config.yaml
loss: "l1"
arch: "unet"
blocks_per_level: 1
upsampling: "nearest_conv"
beta2: 0.999
adamw_lr_other_params: 0.0016
lr_schedule: "cosine"
adamw_weight_decay_other_params: 0.05
Rows from block 3, named by matrix and row number. Each number is 128 + 32 x the weight over its row's rms, rounded and kept within 0 to 255. All counts start at 0. After the name is the row's rms in percent of the matrix's.
# conv: 3x3 conv (model.mid.1.conv.weight, 192x192x3x3, standardized in use), inputs 0-21, a 3x3 kernel for each
conv.57 109 [146 107 120 143 126 125 141 120  85  89  64 179 137 173 163 151 134 147 134  87 148 124  83 100 126 131  37 154 156  64 132 105  55  98  62  95 142 196 124 140 164 146 130  80 138 113 143 198 109 144 195 111 155 177 155 143 120 187  93 160 139  95 122  49 159 153 107 141 106 129 137 131 139 136  52 140  98 140 134 123  87 131 141 150 120 109 114 137  85 103 129 121 141  82 100 132 130 137 138 132 185 161 135 147 106 154 128 185 136 128 122  63 120 110 154 160 125 144 140 172 144 136 159 157 134 152  90 128 109 102 174  99 130 123  67 121 103  77 138 139 110 117 166 229 146 159 163 114 149 160 119 101 111 134 149 152 100 144  90 149 113 126 158 149  80 159 154 136 103 149 181 124 143 153 109 156 144 163 135 168 124 145 148 141 151  91 118 106 107  51 128 210 195 167 154 170 130  88]
conv.58 094 [107 133  75 133  72 115 116 125 137  84  71  63 110  78  50  70  76 123 117 120 141 111 151 157  85  81 135  67  32  80 129  86  87 124 136 168 167 131 112 153 152 102 131 164  64  87 132 119 102 110 148 157 133 104 124 138 123 117 162 101 105 139  86 141 155 150 113 175 127 100 140 134 142 132  86 190  76  97 155 104 102 135 118 125 127  83 129 168 120 164 160 160 135 167 135 144 130 139  98 114 115 116 129 142 186 111  69 106  98  84 117 134 116 135  64 143 100 119 143 177 110 129 135 148 165 138 106 136 138 136 159  75 124 149 172  91 130 112 168 152 147 121 126 151 169 121 150 123  86 142 130 126 143 169 213 170 165 146 133 201 135 118 154 116 186 133 113 127 122 125 133  94 132  65  38 122 165  89 134 151 122  85 103 132 126  93 147 127  81  85 167 173 139 158 143 153 129 105]
conv.59 115 [136 127 120  96 147  96 121  83 187 194 148  64 149 141 140 131 152 154 131 104 139 134 125 125 170 130 148 104 141 144 126 159 103 146 140 129  97  81  76 111  39 151 165 189 170 117 154 133  85 149 153 123 144 156 121 137 113  91 136 132 140 126 144  86 111  84 112 141 140 150  90 148  95  72 112 147  94  98 104 149  85 135 140 154 135 158 159  90 152 111 138 126 172 136 119 141 109 133 128 100 197 226 131 115 165 128  99  51 128 109 153 168 142 113 126 146 172 114 148 104 119 156 140 167 177 111  71 149 125 118 141  97 131 192 200 121 130 121 107 107 108 129 137 163 139  97 128 138 142 129 118 126 132 234 103 140 237  99 102  63 141  54 114 136 164 146 140 165 121 128 125 133 119  62  72 160  99 145 101 155 140 160 186 134 119 114 177 141 118  68 172  99  82 118 133 118 148 195]
conv.60 105 [143  97 119 137  88 128  54  33  33 139 168 174 147 120 144 104 131 104 190 173 114 147 142 178 104 127 146 100 109 139 124 138 160 203 116 113 147 115 112 157  97 192  98  85 175 119  99 178 114 113 187 129 117 153 121 123 132 167 135 120  93 111 169 107 156 123 148  83 166 163 158 148  99 131 113 132 143  81 133  78 101 134 133 114 124 140 187 108 139 114 111 115 149 151 133 141 128 111 164 116 104 123 109 138 181 124 139 249  53 101 127 134 107 116 165 127 130 170 110  83 126 123 131 135 139 141  25 170 116  65 108 128 149 129 181 125 109 140 171 128  94 115 118  54 167 132 109 118 115 131 132 136 122 164 190 204 152 105 153 129  63  84 121 109 123 106 153 115 163 155  76 170 120 134 164 114 143 119 113 113 149 142 179 117 138 158  51 105 108 171  92 137 126 108 140 103  76  95]
conv.61 108 [142 110 106 134 167 117 109 117 138 140  98 145 164 138 224 182  91  42  90 119 182 109 128 114 116 112  72 133  98  73  63 164 142 148  46 138 163 156  97 120 139  76 163  78  56 151 152 120 128 161 126 110 135 131 142 106 106 116 112 136 158 142 129  98 121 160  85 143 113 116 143 158 144 123  91 144 146 118 120 146 148 170 145 186  90 113 166 154  22 240 148 146 124 119 100 139 182 136 164 184 128  85 174 134 133  80 104 164  97 113 108 116 116 110  86 130 104 157 171 188 141 104 122 122  87 136  78 137  79 132  96 113  79 114 165 118 127 111 154 115  74 138 149 137 113 127 150 153 127 137 140 101 117 130 159 141  81 185 103 143 145 115 140 118 124 140 110 132 127 136 120 157 150 148 158 140 151 149 146  50 117 167 146 123 133 116 123 131 127 104  97  80 140 165 114 178  73 127]
conv.62 109 [ 85 185 191  80 109 120 170 143 127 106 133 120  86 148  67 146 139 103 134  79  89 115 136 138 196 150 150 193  70  93 115  72 106 127 121  91 103  93 128 126 170 155 109 117 101  66 128 118 161 176 121 124 172 143 145 146 129  57 115 144 171 152 141 160 141  90 105 113 123 142 153 181 118  84  93 152  85  87 162 112  94 117 140 127 158 190 124 137 108 131 159 149 107  91 118 108  81 117 111 116 117 189 149  70 119  82 145 101 122 128 140 132 125 174  87 157 168 139 129  96 167 165 129 145 250 190 213 134  93  75 184 115 119 137  70 148 109 127 133 110 149 103  91 164 152 121 124 148 115 140  83 165 115 115 181 106 137  38 109  93  76  95 145 138  98 114 103  71 104 152 152  74 165  72 142 157 136 158 104  84 114 135 135 135 154 159 160 145   3 108 145 174 143 159  81 111 137 104]
conv.63 097 [102  95  67  94 125 141 116 150 131 125 118 155 154 182  96 143 109  98 112 131  28 103 112 130  96 153 140 175 198  65 160  95 141 125 117 123 160 115 149 147 140 142  68 117 141 122 183 152 113 174 150  70 112 118 109  93 158  90  82 120 113  94 148 174 147 141 113 175 181 140 111 163 135 131 108 177 123 121 163 137 150 162 162 173 103  77 134 144  99 112 130 128 133 125 134 148  86 108 117 110 122 133 122 177 150 112 152 175  81 126 125 139 151 172 163 123 107 123 102  82 110 146 173 145 157 155  38 119  94  18  90 107 105 143  61 146 158 160 124 184 136 139 151 193 155 110 160 120 159  95 107 129 165 149  78 106 153 120  91 105 160 132 161 155 118  94 122 145 126 164 127 154 115 159 157 167 154  64 104 139 119 122 129 137 149 129 124 105 123 144 169 129 141  82 171 133 110 146]
conv.64 088 [111 118 115 103  85 128 149 137 151 149  78  98  45  83 121 120  82 144  80 137 189 109 148  68 127  83 113  14 111 114 144 104 146 133 126 131  88  91 155 118 148 166 111 125 140  98 105 108 117 146 137 123 114 137 121 149 154 119 122  95  96 172  97 202 103 127  63 181 128 103 152 143 139  83 142 142  97  83 127 161  96 128 134 140 153 167 178 117 113  82 115 155 157 158 131  78 137 121 115  97 124 163 129 129 149  89  85 140 215 163 134 172 174 132 159 125 150 132 125 162 159 137 163 139 150 150 110 171 158 205 137 189  90 124 100 136 134 122 128 165 133 119 187 138 111 166 127 146 124 145 121  85 134 117  96 147 136  64 132 105  81  73  56 175 173 115  93 128  97 144 129 107 148 131  98 140 110 139 104 121 140 111 108 182 147 117 152  78 102 134 133  60 105  82  90 151 121  97]
conv.65 094 [134 116 177 122 135 119 112 138  92 168 109 136 146 126 137 137 124 100 147 137  99 132 174  94 183 156 136 146 113 147 126 139  80 129 111 121 120  98 146 157  86 133 153 139 110 134 161 101 145 177 207 141 155 128 119 145 118 145 128 107 127 153 111 122  91 125 148 136  81 152 106  93 153 115 152 106 104 140 165 175 109 134 145 104 111 141 126 137 134 140 135 134 152 101 133 139 159 112 112 164 121 150 145  80 131 121  92  87  93 133 160 134 150  71  91 105 147 146 144 156  93  81  70 110  86 127 127  80 144 131 131 112 146 120 166 160 104 209 133 127 123 147 151 160 255   0  12   0 232 111 213 157 178 172  98  92 124 122 138 155 107 106 187 158 154 165 137 115 155 122 135 138 140 141  98  98 115 116 137 113 146 131 134 138  33 150 126 142 175 137  99  79 104 103 125 134 148 111]
conv.66 119 [183 120  83  87 105 175 111 138 191 101 121  62 106 133 151  90 102 152 112 134 162 157 100 122 236 107  90 189 158 120  91 184 197  80 119 111 118 162 166  84 186 121 121 123 140 130 118 115 155 106 123 158 138 126 151 126 143 152 117  93 124 104 128 108  96 148 125 117 153 146 128 103 121 180  78 105  96 129 147 171 120 147 136  89 112 148 146 178  57 113 139 119 120 118 132 126 128 136 122 178 107 167 159 107 122 161 159  93 130 124 131 107 146  66  96 116 166 156 108 119 114 113 120 131 178 148 160 183  96 110 124 164 153 174 152 142 146 152 142 134 139 174 135 148 118 104 150 105 125 121 141 153 117  62  76 140  85  37 188 134  92 119  92 113  82 116 116 108 106 151 138 121 195 127 133 105  94 115  75 114 144 147 122 139 127 125 151 105 133 170  78  85 136 111 124 103 130  63]
conv.67 086 [ 56 154 130 160 140 179 109  92 136 162 153 106 138 138 136  82 107 170 157 124 165 138 124 150 131  95 144 111 145 129 176 160 138 119 112 153 118 140 153 145 184 120 117 120 154 115 108  38 163 195 187 191 135 105 153 123 114 102 154 151 160 160  89 159 106 128 157 154 125 119 148 161 138 123 150 154 121 120  66 135 137 147 109 135 171 171 101 126 165 140 124 135 139 112 117 126 163 150 149 132 169 125 131 112 145 122 156 100 167 133 108  99 125 135  88 155  97 126 110 133 104  78 122 122 165 132 106 102 109 177 134 121 107 104  99 119 123 120 112 106 125 127 104 144 168 114 176 179 134  60  86 143 114 137  86  97 122 132  86 138 141  95 110 122 160 122 130 135 158 108 112 139 113 169  58 104 114 161 127 107 117 137  97 113 148 144  98  99 119 136 135 104 123 113 144 115 128 160]
conv.68 134 [104 116 121 108 143 152 130 127 142 149  47 161  96 146 109  98  93 125 121 110 138 128 136 101 115 115 154 121 186 119  86 136 125 104 108 104 100 131 161 121 112 174 139 139  90 126 118 119 101 169 165 111 143 170 146 148 148  49 161 128 121 118 121 140 118 122 134 136 137 119  99 103  95 117 142 133 124 122 175 135 141 107 171 151 148 146 136 170 134 112 113 143 109 123  98 118  88 127  95  94 195 151 177  97 112 129 145 140 124 157 145 141 107  97 119 122 166 170 179 166 150 101 130 136 148 153 168 143 119 154 123 167 138 127  78 109 127 178 121 149 218 171 146 155 148  96 139 127 126 124 140 131 134 124  42 135 198  36 130 109 135 114 120 150 112 139 152 127  93 113 149 117  99 178 104 154 149 139 130 130 111 160 102 144 135  70 136 139 155 176 120 101 160 151 133 131 125 107]
conv.69 080 [157 145 111 125 175 102 146 145 106 102 100 159 145 103 170 166 116 113 116 164 102 120 120 183 143 102 142  81  79  71  85  93 148 111 127  95 131 116 157 209  94 123 164  85 132 129 101 169 162 126 163 161 156 159 161 111 133  95  90  74 119 102 108 153 137 143 102  96 118 118  35 160 105 137 138  65 148 166  89 145 176  93 166 124 129 175 106 155 159  64  96 130 101 127 132  84 152  99 120 120 110 144 170 102 143 102 142 116 113 141 136 147  55 138 159 120  59  66 146 129  78 158  92 101 119  30  87  97  99 162  68 115 148 140 165 113 143  97 111 113 142 108 138 182 167 126 127 150 144 143 130 177 158 119  86  91 125 125 131 100 145 174 108  51 109  72 117  66  45 163 145 133 109 139 130 128 118 153 177 161  86 146 111 101 140 115 128  96  54 107  74 107 151 153 178  74 153  57]
conv.70 075 [107 157  87  95 120  49  83 106 120  66 110  69  85  97  89  80 113 104 124  95 124 128 156 128 109 128 129  92 111 171 152 149 148 180 138 177 109 111 139 168 169 131 200 151 122  66 110  80  78  74  48 107 102  61  90 118  93  63 122 113  44 119 115 166 198 150 184  86 142 113 108 138 118 173 138 164 170 204 191 174 182 139 126 119 106 149 123  75 134  52 159 176 185 182 194 133 182 162 126 101 108 118 116 114 141  84  72  40 146 108 149 117 137  95 127 129 126 110 139 122 133 133  83 148 114  89 106 118 101 127 130  85 101  55 145 130 134 108 124 103 105 102 141 120  85  49 112  51 217 220 212   0  59  88 166 101  89 116 127  87 116 152 129 131 133 123 142 160 118 138 164  93 130 134 127 122 159 111  99 103 135 149 164 134 136 130 152 180 138 167 154 152 134 171 130 132 112 106]
conv.71 062 [138 166 142 137 145  94 165 119  60 176 149 141 145 128 135 102 111 102 173 130 159  93 144 131  78 143  94  83 152 179  93 141 174 171 131 126 132  86  90 125 176 164  83 142 127  81 111  94 168 138 147  84 132 161  68 112 127  80 123 125 160 117 169 129 147 135 130 142 147 134 131 179 118 145 164 129 178 134 150 106  98 111 160 125 104 134 189 107 105 161 164 151 126 148  80 111 114 179 173 138 140 201 130 170 134  94 132  62 117  90 144 122 113 126 115 143 171 164 153 186 179 121 136 203 138 181  81 102 123  77 129 136 149 115 138 138 113  53 146 110  62  93 145 171 134 127  56 111 112 136 163 120 156 139 131 164 129 116 171  61  94 134 163 175 173 122  98 163 149 144 132 196 153 107 138 140 127 110 111 125  86 158  73 102 135 157  59  90 151 115  71  83 120  83  62 144 129  84]
conv.72 091 [ 66 115  91 116 128 147 116 122 154 154 153 109 198 156 125 106 104  86 113  92  69 114 136  95 132 118 145 107 120 211  86 130 231 129 147 119 139 115 130 129 156 122 141 176 161 161 125  93  92 119 133  85 102 152 103 120 115 101 138 171  81 138  96 151 101 176 130 152  79 166  80 122  91 128  73 129 126  78  99 190 135  97 119  90  83 110 167 103 122 144 100 123 104 133 108 122 139 127 138 153 125 131 185 158 126 112 126 170 118 102 128 144 149 129 121 143  98 103  92 131 101  78  65 128  92  43 101 116 106 144 174 154 148 150 190 104 132  72 124  38  82 173  42  65 103 143 131 137 114 165  92 118 208 129 118 136 159  86 178 157 148  78 139 158  88 143 147 134 165 172  43 153 149 139 102 126 114 161 119  79  85 132 127 134  91 173  98 102  77 149 154 101 115  97 166 116  66 122]
conv.73 057 [180 134 160 123 144 137 142 143 104 148 167 112  96 127 187 141 117  94 192 155 158 108 141 135 114 157 124  85 139 155 121 168 155 167 116 123 155 109 112 137 152 104 167 178 178 163 155  79 190 173 116 165 202 125  75 131 116 121 138 155 158 152 200 155 109 114 129 104 111 134 153 117 138 124 136 126 173 138 110 145 106 173 147 158 181 150 134  87 183 190 159 142 131 154  76 133 145 135 143 133 157 213 111 113  91 116 166 127 133 147 157  94 130 157 118 103 174 101 143 176 109 124 186 131 164 170 148 103 132 151  89 161 131 166 151 135 155 181 133 113 132  59 122 147 148 143 130 120 130 168  97 173 150 155 130 102 182 144 146  81 131  54 124 123 133 145 121 141 177 109 140 150 140 133 144 110  98 162  94  25 142 145 158 139 136 160 148 151 219 162 168 142 124 148  80 134 160 128]