Weights of a small image inpainting model.
Training: soap at rate 0.0043, 11000 steps, batches of 192.
Data: trained on microscope photos of single blood and bone marrow cells, 48542 training examples, 43.5 epochs.
Rows from block 2 of a small image inpainting model, named by matrix and row number. Each number is 500 + 50 x the weight over its row's rms, rounded and kept within 0 to 999. All counts start at 0. Numbers have three digits each.
After each channel's rows are labels from the 100 images, of 14976, where the channel reaches its highest value: "top examples" is what is common among them. Only what is clearly more common there than usual is listed. The data: microscope photos of single blood and bone marrow cells. In brackets: how many of the 100.
# conv: 3x3 conv (model.mid.0.conv.weight, 192x192x3x3, standardized in use, each kernel summed), inputs 0-95

conv.81:499620451537467516447473501507583522523421551486571506504437435525482530423598473487496436483533571476529473558587564500531475391490384548461483511469563414491584408388473491568503547560546539500575507555489595443464519502467480539493515467491586470560536511476468453424598483475441543518
top examples: cell type: erythroblast (38); cell type: lymphocyte (36)

conv.124:425480443413507570499563553505500487584467613520556510568525426546442526520551544556533490513557591468470483432563476512457514457507402471470434543502466573495510492469485504506433509520381452480452528599507468498462456572489476561539498575479467535489414532511432558493493504564473423477
top examples: cell type: artefact (33)

conv.31:465606458478530509533499457529514510438451661468478493522499422531533444470546606554489490535522475483509542493504496478538522486522466593448550540415432506377440503438524466560511506438506505546604472446514454463566474505490401472500535523502494521503494600555489499607497457519576536435
top examples: cell type: erythroblast (36)

conv.54:500492481521554454517541511423521501530483557468501559550428467561527413473483519541448516497522526499564507509459489518448498494552440458483407491524462468507459549564388502489471497557536534543459501498429578501496518498504470533493505423453606503546498530493452512452535428486433511483
top examples: smear: peripheral blood (37)

conv.180:392522537535490557505368440519562530469425507522513577519479530512568484556571516477534507405428594531477578456544479487554424494465402467486522543522424467469431413374514456496512486400482569548504489567566410567422561557419355508498510522546572487541453622564444476519572436498543601496
top examples: cell type: segmented neutrophil (53)

conv.103:523541565517494618440571520489469503522512487525423526457546524501456548592497562465445550444508545498498429481535488608502457484499473415454544402487494549461400551501535454472509480490483514486467452503529581512418572585505526533473507481496572475519497559442549494598438453422547550529
top examples: cell type: segmented neutrophil (89); smear: peripheral blood (78)

conv.175:572493618550511583469504389490487525489404539593556461567503483505453435544575497534378460473496553539533473527443502528513509473568443512499571469451549594467489477459529433472534485465507483513531561433534411541441529539566465421548471569562494476475466445535569485488512460555478552433
top examples: cell type: erythroblast (64)

conv.10:484421464475558490479458449559677507486485486458540479550412465496415411490413517560430482456564444509603455449529576482407439486495471536564520584481533534454613478554594511577555562506503520492481494486522581555521508475535533548453475519417513482564428516592427417500570426515536489477
top examples: cell type: erythroblast (41)

conv.150:509404455514468587474614539469487530525386403486465470496452477499445467510394500534433536609525521409543619438497435491478516481595516559476477514516481479499484539474557496594527510538500524541507532525594568489621427523465486501451566430483541502517418470550465504517491486346558396457
top examples: cell type: artefact (30)

conv.2:457521549543551522550524431512532543670481405516453556635563473488514455472485449418520510414501500525542544511446536542544510417516486517425503532539535561521511479465512493480493508422467544597471565492440546508529565583577496465483433391493433482579497584534488498419598425595532542494
top examples: cell type: erythroblast (33)

conv.190:497581490464520596499476543491518349466492545562527438536478482550504466473520529508409482541553563466555475412511516554424451548412551524476387565521461550424512519599427490558416586543497528490551517488543396485553531596483541493456504441429599442570535521510473558478527472438475383437
top examples: cell type: erythroblast (40)

conv.71:490557496444492501520521525542467467453573531552573526543502386586571496477519558498483556595518582546445484419571523496457484487437531532534544455535522432508524429568583536478490482573420596540507488502446550511418524537432479577523446541438481495579576537471475519433485515520495467461
top examples: cell type: erythroblast (32)

conv.162:510491531416426521547519411418528576502400533509488465526537470494496470485506552484471515495544557446504525588583456415508478451444477433476512534438558502580492418452539506479419467492540504435535574564404499385464535557514489479518493575600490464494499525458472447553536461465508534451
top examples: cell type: segmented neutrophil (58); smear: peripheral blood (37)

conv.67:437549526493539442559541456511553480464424548431548475491501394495541418471511495451617462515576565535607442517600499512469458494468408568502551616484483457545488477389506507528438505504497488551514431542440550443526512582534450535467433452513533397567466538495415440466539557506502493534
top examples: cell type: erythroblast (32)

conv.42:514511476606432557535589537556544484572491468553523478496532425503502409489542484508497564461454513501506487484463501513496521472426488470527595475499458398512514495632460509523478447529617528530508532547490503439585535533510518514415484501456584489514442505569400489449557460557512408475
top examples: cell type: erythroblast (37)

conv.106:444355474486407521540401505549571530501485500496482476492588541457495487515525454477534478515456516461508553551509511360531434544554464485438503549493476539521420520519477495532459525483499494476479475524607501502533504526551432475485616514569467556481504519518446452382502524458514513602
top examples: cell type: erythroblast (58)

conv.128:472456505456567544492471509493572417481478538531497574574525407517572421491489620522454474500429505519614547499439493478519513439495456501533458503497478470564508477375447352501452667551564504463484501574471623493437535544605471443492558563522504506582567476506429456430571436560508525560
top examples: smear: peripheral blood (61)

conv.118:495536513483495460447534587477495511527516441530464474444411538462483552505594450452476570598592555582526522550511506537451424518523470453463564403580524547581541451496555507512480448536505505509388502389528537502418509545520413480459460452613573509463481474482489488471526549501463427404
top examples: smear: peripheral blood (61); cell type: erythroblast (39)

conv.122:433403515472554516403479543483539534580444433527504587532508477536492478452556545532398455504514592429473499500485460443591504460514374514411517414534515514498577496394486466532558555497473501419449541534535580470429486518553464556500572542573499469513498485431453554387588433477444432433
top examples: cell type: segmented neutrophil (45); smear: peripheral blood (36)

conv.186:488543573530446536485502393601489536503468531517474511542518389430556497454516414468438496473591493492569519530458531515529470524499572496431520516516453396416513444544597453441478467490511559539561414488476460402547523545477392536524478497507490471593475604375434521526537482391562547543
top examples: cell type: erythroblast (33)

conv.86:607547468443557517551517454453572377482440536556528475446445437545557368476427594584523464532538492563526470552558528503434522550464507505510433526583522529542462500506456450547565610520479555507432436462501576485509504528566500455469420456372560536522521516504480475438505546511468493436
top examples: cell type: erythroblast (54); cell type: lymphocyte (35)

conv.38:530538458426428597500490505550434577533439506490423492492553418479524559557592560479518415571535443445414514447532543499473466501450529513444586496511523439493556411525541453486526521403546515522478491514518480568481495531427377508539475574415466475522429616534429497657474494466594455506
top examples: smear: peripheral blood (45)

conv.127:519541477478527489487569452521547484479488526557558510406492497579551490506534490566507493445523472469526535454527462512545380505492455529404477532581509497472485485589471446546411510553471427571541499417457517504430535503512478495568391493544539511482493534462537474422496502524455401497
top examples: cell type: erythroblast (44)

conv.74:517455510534451469492403447549482606515518486462544557384469485524533515538618434559381559489517473442445430584444541484535500429451505555478522471474481461465495529483442506503539529433550524507581433565491458459359468520528496608511540423501470481499461527463518560490516497551437546481
top examples: cell type: erythroblast (61)

conv.0:439560467451349493603446414490577530480515517542520565507501493570532511504521521471495449461488606500488567419515506659552500548554568515446530538519376537458389445449495541525511513484469557554608489465547407480550533568431492443524481505491471486532559562573478447498555508517530515520
top examples: cell type: erythroblast (52)

conv.96:525467512546608533407428472537491488504486551571416556470564595599501560613577479496545509523463489473370508437536495409588489515521520571450479544537583486552572412452522455494486467570535459474466563470512606455436508451428512485471574517526474520467523500510484565473495437504466537536
top examples: cell type: segmented neutrophil (81); smear: peripheral blood (67)

conv.140:542557550526571532440496553532427525615470542478448457468498513567523477526571432524413519438525565462574454498551511461409455445493507542426468460511574564506503454540429485601506529523520492445432540495494441481453510512519492541517531496529532528541506467490521481527562496556470453482
top examples: cell type: segmented neutrophil (46)

conv.76:527461528480543505449412505564468523568505454564461501489505485473499527543609394525440515537522470472513562546537517451558408494383471511420466528450496487583606466435495435492541502469539508430444597509487539467468484381513409574519505573606497522548544526458471475477557486518472366510
top examples: smear: peripheral blood (88)

conv.138:515492533517471525493536474458512457478542569496603494479502507493553488511485604507477469507387489546434495459514516461455456587470499535487548580495447407472537449492462620642500431593575514476416523468592529506582514552478495601484484533409509452537476446496465532467485418457525519488
top examples: cell type: erythroblast (35)

conv.161:457536456423560479446428543480550520461484533553471468510445589523468471490606536458481433515463565496416473560538569489495478480431428542504500544421536517495503505543587505605577595440467526514470490505482552543399570539457494418533600476559448554467540560546483396363496536509510505386
top examples: cell type: erythroblast (62)

conv.82:540537506617504467448423496555467579460447518521524419354573546480505518539555426501446535449434469464488416536519508512540461458481504500547475510421515506445492461481442520588585489519639529532608477459536429440383520588503436549457523473509547493512545551495631507510426446515478487460
top examples: cell type: segmented neutrophil (73); smear: peripheral blood (60)

conv.149:517594490452371526608519465564577554514464483525472478570447536495504466486496470504505439517524489548406477472562567503503510542485501447464587396505474548510543378570531503528560505553492500479533469497392479520585544470446431496525482517500457447576394629512557533444497497526560595475
top examples: cell type: erythroblast (50)

conv.32:550469512454495491519512523500392472597458538490570429506502509511518433550499556591533469579504489506482497557428513534430491488519455451502562489494417461527533490641540439618520616494475515496519509584507444483471469516518566430437488471377391543527447477522409473458429540507481442502
top examples: cell type: erythroblast (33)

conv.166:552519551531528541457423520561471536513415501506501491536462532435525459542563554580553536524451497394516528499491502519447555526454363460475476514436449436487553445400406538548549432462517542518464491542389503479587515536414487530487516484546479484539504475502399478568432425488606519422
top examples: smear: peripheral blood (55); cell type: lymphocyte (35)

conv.84:519543500500509590443472515416472504488519542549528523554479519413648463556527457539568490498456563433503523530595616466536552547455521456458511532458447541470470490499475460624575519406565515480592534447594510515507493483496514489487630534499448567488493519514410552510416466520538541440
top examples: cell type: segmented neutrophil (50)

conv.111:523552549515635500380549509444470508442511562552482542483454513582490488556519429447532571544476585453487595459549455536508608531510534561511471486546556563500514469455433541493496464481512512534454513345506456490439517411469616478481489458573607510459518442452582563474469454537519543430
top examples: cell type: segmented neutrophil (42); smear: peripheral blood (35); cell type: erythroblast (33)

conv.112:478512463450598519446425438485485484479521517455457488480496496478526479504580470367562507506535521600482490511479547459491499568471458461540494464432488518495540541549472558489595501548521536540560493552447534467377609517471482533539444397471601465571522511448488548463480474433473620480
top examples: cell type: segmented neutrophil (45)

conv.95:507447599486546512474518573545520487542430501519392549513453456450426485474455427483525474454471605408504621525498474432479523490557532548437540517473604596512537490507574517444447527515464486505367539462525553567517524482527474496644532428622483462569527531493506515483581508449559474491
top examples: smear: peripheral blood (54)

conv.47:568545428446444571495483546536514551590471529535543562565432492521514545529585526560533447584542501454418558442519477495514480451424496491420558502378472454424520428442492518464474486404470549577588551480485505548451482512542443573570484576473567459525536570485446490558521537483511429406
top examples: cell type: segmented neutrophil (45)

conv.178:471558473472522574407514413395432493524521571467543494511503578543533443564577496503506556602539473456460507471590461400459416383456536488435490469535420527579526453514495591492449458573544569595491544488466531505564506519403510474438444547440396557500459487525427469542424574442469449479
top examples: cell type: artefact (46)

conv.83:469557561561585524390494484515470514540494539546465522506574590512493551593504481434491574521480575479390551475514540478580424534482517501402432464578484445512532460504506511552476524528577517445495521480497528427403474496380476501497579547479461535476443509453451516465473468447456506519
top examples: smear: peripheral blood (100); cell type: segmented neutrophil (92)

conv.22:442606597603521470559517522476448556453510541500477486476461505469439556584503406408452553437536535461476497537530539493467541525519427538522519492575531556557504546494522567502452417501484440534465427514453482485446605496412558519532471417534514423502473485458561513401569459527508505473
top examples: cell type: artefact (44)

conv.61:527550493566472554551416476438465502492496560575553504554423552368473452521501451518546441566582558480584535438477543455405553569502529530422464476501504508559428474540506539528512526502517512467461429507546514535452411445526452412460439487505446561583458554596493520454476530496555516479
top examples: smear: peripheral blood (44); cell type: platelet (28)

conv.119:517528444551561462512499508523440529489454552526538450479447582469586475496540434490498469568560445531535478563502516509432510635389588496507531519556513507466535497470480484531514469525473503456524497453452414538449502461555510430504474432489461469471572487451468556480506525446375515538
top examples: cell type: erythroblast (44)

conv.72:535613547568474518396397521575474436468510577517503520468489487483540572508582432478483521526477473516497444472489555517538504446337543458505535499451488430460556438496482469546552542506590557508545531518481456417454510477524472540394474488473497465526528553434544448507530456469506544481
top examples: cell type: segmented neutrophil (43)

conv.151:543682498419448512482502457490467423484505551492552408534539458552585442534512484559483442530524506560514476458591540595431403474484492573528523536532495491498534441523473504513535503566563512531556451364486503452437545630481444407543458535446479533608480580565565422564520525455529484517
top examples: smear: peripheral blood (91); cell type: platelet (35)

conv.171:527555539456473499411524508576542507487418527573559511479560435473547501571498571451478428513532618578577552528568476567503412452536411468506585519481513449560482445464506506484510520503492513496425469446527513548450516513484395557452462504533541536515487475440555374495522441496546489462
top examples: cell type: erythroblast (32)

conv.77:502402579506554509414483541550477493484542528542517548476484439510417475522549482463405518551536523494508468497595474545449547521446453497461501450516529475518566453401542505487521484468598446434415523512532536376529520533534473598430584501578493463492453421477500563487469447489569434494
top examples: smear: peripheral blood (99)

conv.177:397466585482479511549505545537593555513480520475510540554484374451521388478546566504479474516480543473435513547459501586506519519442412487484457513534429361494573449467487394508508483468510557435459515545431551508505589549558406454481552561503513524608394584416438523455524469518514503516
top examples: cell type: erythroblast (49)

conv.73:478497527480506477495475481540556475569566513539553442608466493621487462587540461625511447555471432425525439537572588501482420577487466472523556481575536534427475526541489401496489573447611405475556495485434544583433377513542417438452486572466561604469447530480514464546514496503457476507
top examples: cell type: erythroblast (42)

conv.144:592593561510493462501479453501490501556545474591426524486506402618543494585455372539453565520460617486524463514536501534486426482441485524508518580551560477498547513556594443483531554474557599496502454443561540549448667561421475470522527484510525459574467496440463462464492465479499549467
top examples: cell type: erythroblast (78)

conv.113:550459567471582502514475505439478471501407523531469418457519480528506477480491517507411553521479419492420454502440476468575531495499579516462491417518511503492576479417488518484474512550551523533514479473624594401437553567548530459380507500470544485457519523462469541591552467443474499507
top examples: smear: peripheral blood (99); cell type: segmented neutrophil (72)

conv.97:574445551509604523385500499461527638475449445468395540473486506390436540494479513527508501602461559492548552506500485459595525411532526567505482621512497494519580433477507485465508511537468464575423556573407635452537435503538468559499458438513548443578462534498468449477428455437514439420
top examples: smear: peripheral blood (85)

conv.51:483476518469497467522564477464404525517454514444519498647523435654504534483423507632499584577572459482521511510504457393516475497513444463555528471496490525508523517441571470404456468538432455432481519446529483492439441515557553476596494473472551475508428491488543473545503509479466332483
top examples: cell type: erythroblast (46)

conv.160:469496536530509518557531439532456529403493575469450466442479471582524469529524542464503510417494533542489446470530525493538445509485550517480493508485485545468386516552461540541634607488496658524516437393481483502378486513514464469594356468476409539461613553506521444516488537468484532460
top examples: cell type: erythroblast (57)

conv.181:489582437394508526511457475467445471563518531498585495492478424518498382513557529519501540513597507541434476488486554490461482445459520518422451478546419500460594418464515456532518589484490590512511536516482572500548553558530466328493541482449409525557542494482359410516527622508501505517
top examples: smear: peripheral blood (91); cell type: platelet (41)

conv.131:495551393541505512563474524477538478503500596398423536563549472468461525437460472514532412533535408443519460554516504434462585418491461538529447561460533508464479595482385458500458572470536453503509447547500460486645544514597544501414497437473490462421459567565558480513540546448565510392
top examples: cell type: erythroblast (58)

conv.18:437518533525485485599477483494493496517542497508391508618400519459512574568503573491521509560475474476460580517498516433524499557475512472382533559544359467441488470521596539511435501574475513447516490485541525578500394420488451471472456493467421562513585562581471536483498538464520413563
top examples: cell type: erythroblast (48)

conv.48:440463481532512484559492487490576475568460557529461475517516384476491562497502497507566432428499492469487447532546485476501504529535492540481529426554516514491365407535582456497487552464559492502578492499414423455481491488494532379483563523518589471502466527474589549406536483465645542519
top examples: cell type: erythroblast (50)

conv.55:498593566540468542480519527489561516468479537536545520509470436460575441507541483507499447494508458488497474509519506480487484487479500480483521513480560471462437445456429562479614556409497612617513517494482480563405594613459410613528488557488421468593516611494464500558501415524503560474
top examples: cell type: erythroblast (32)

conv.100:461520497527497615501562538435491547595523515525461569585493489538485530542490484547439494528504521448482478451548534479507469535531443497442520505507484501431505486494588442568491532570419599478443575544500578444425486483475490544464603528465529450459540531461450615449576460378435452617
top examples: smear: peripheral blood (52)

conv.120:464532506461464522570514482547517493589542494487591564537370461460511535524577470484511421522610573545473493523508535544412501592515421512487607359489544459467500561506562510460602542458451560569597512493458503456505416528559523450505524503405522494472452491537466487511535496444426455521
top examples: cell type: erythroblast (45)

conv.93:499416518457507555466518528530454591471504488506490526570448386447434453474442522496483472382518459402405482502511458508481496516604464589421538492472489388533565563560516483503504495540537524518438527572442532524469494451513596488503618446490413491543478461512457431479473489462485493486
top examples: cell type: erythroblast (47)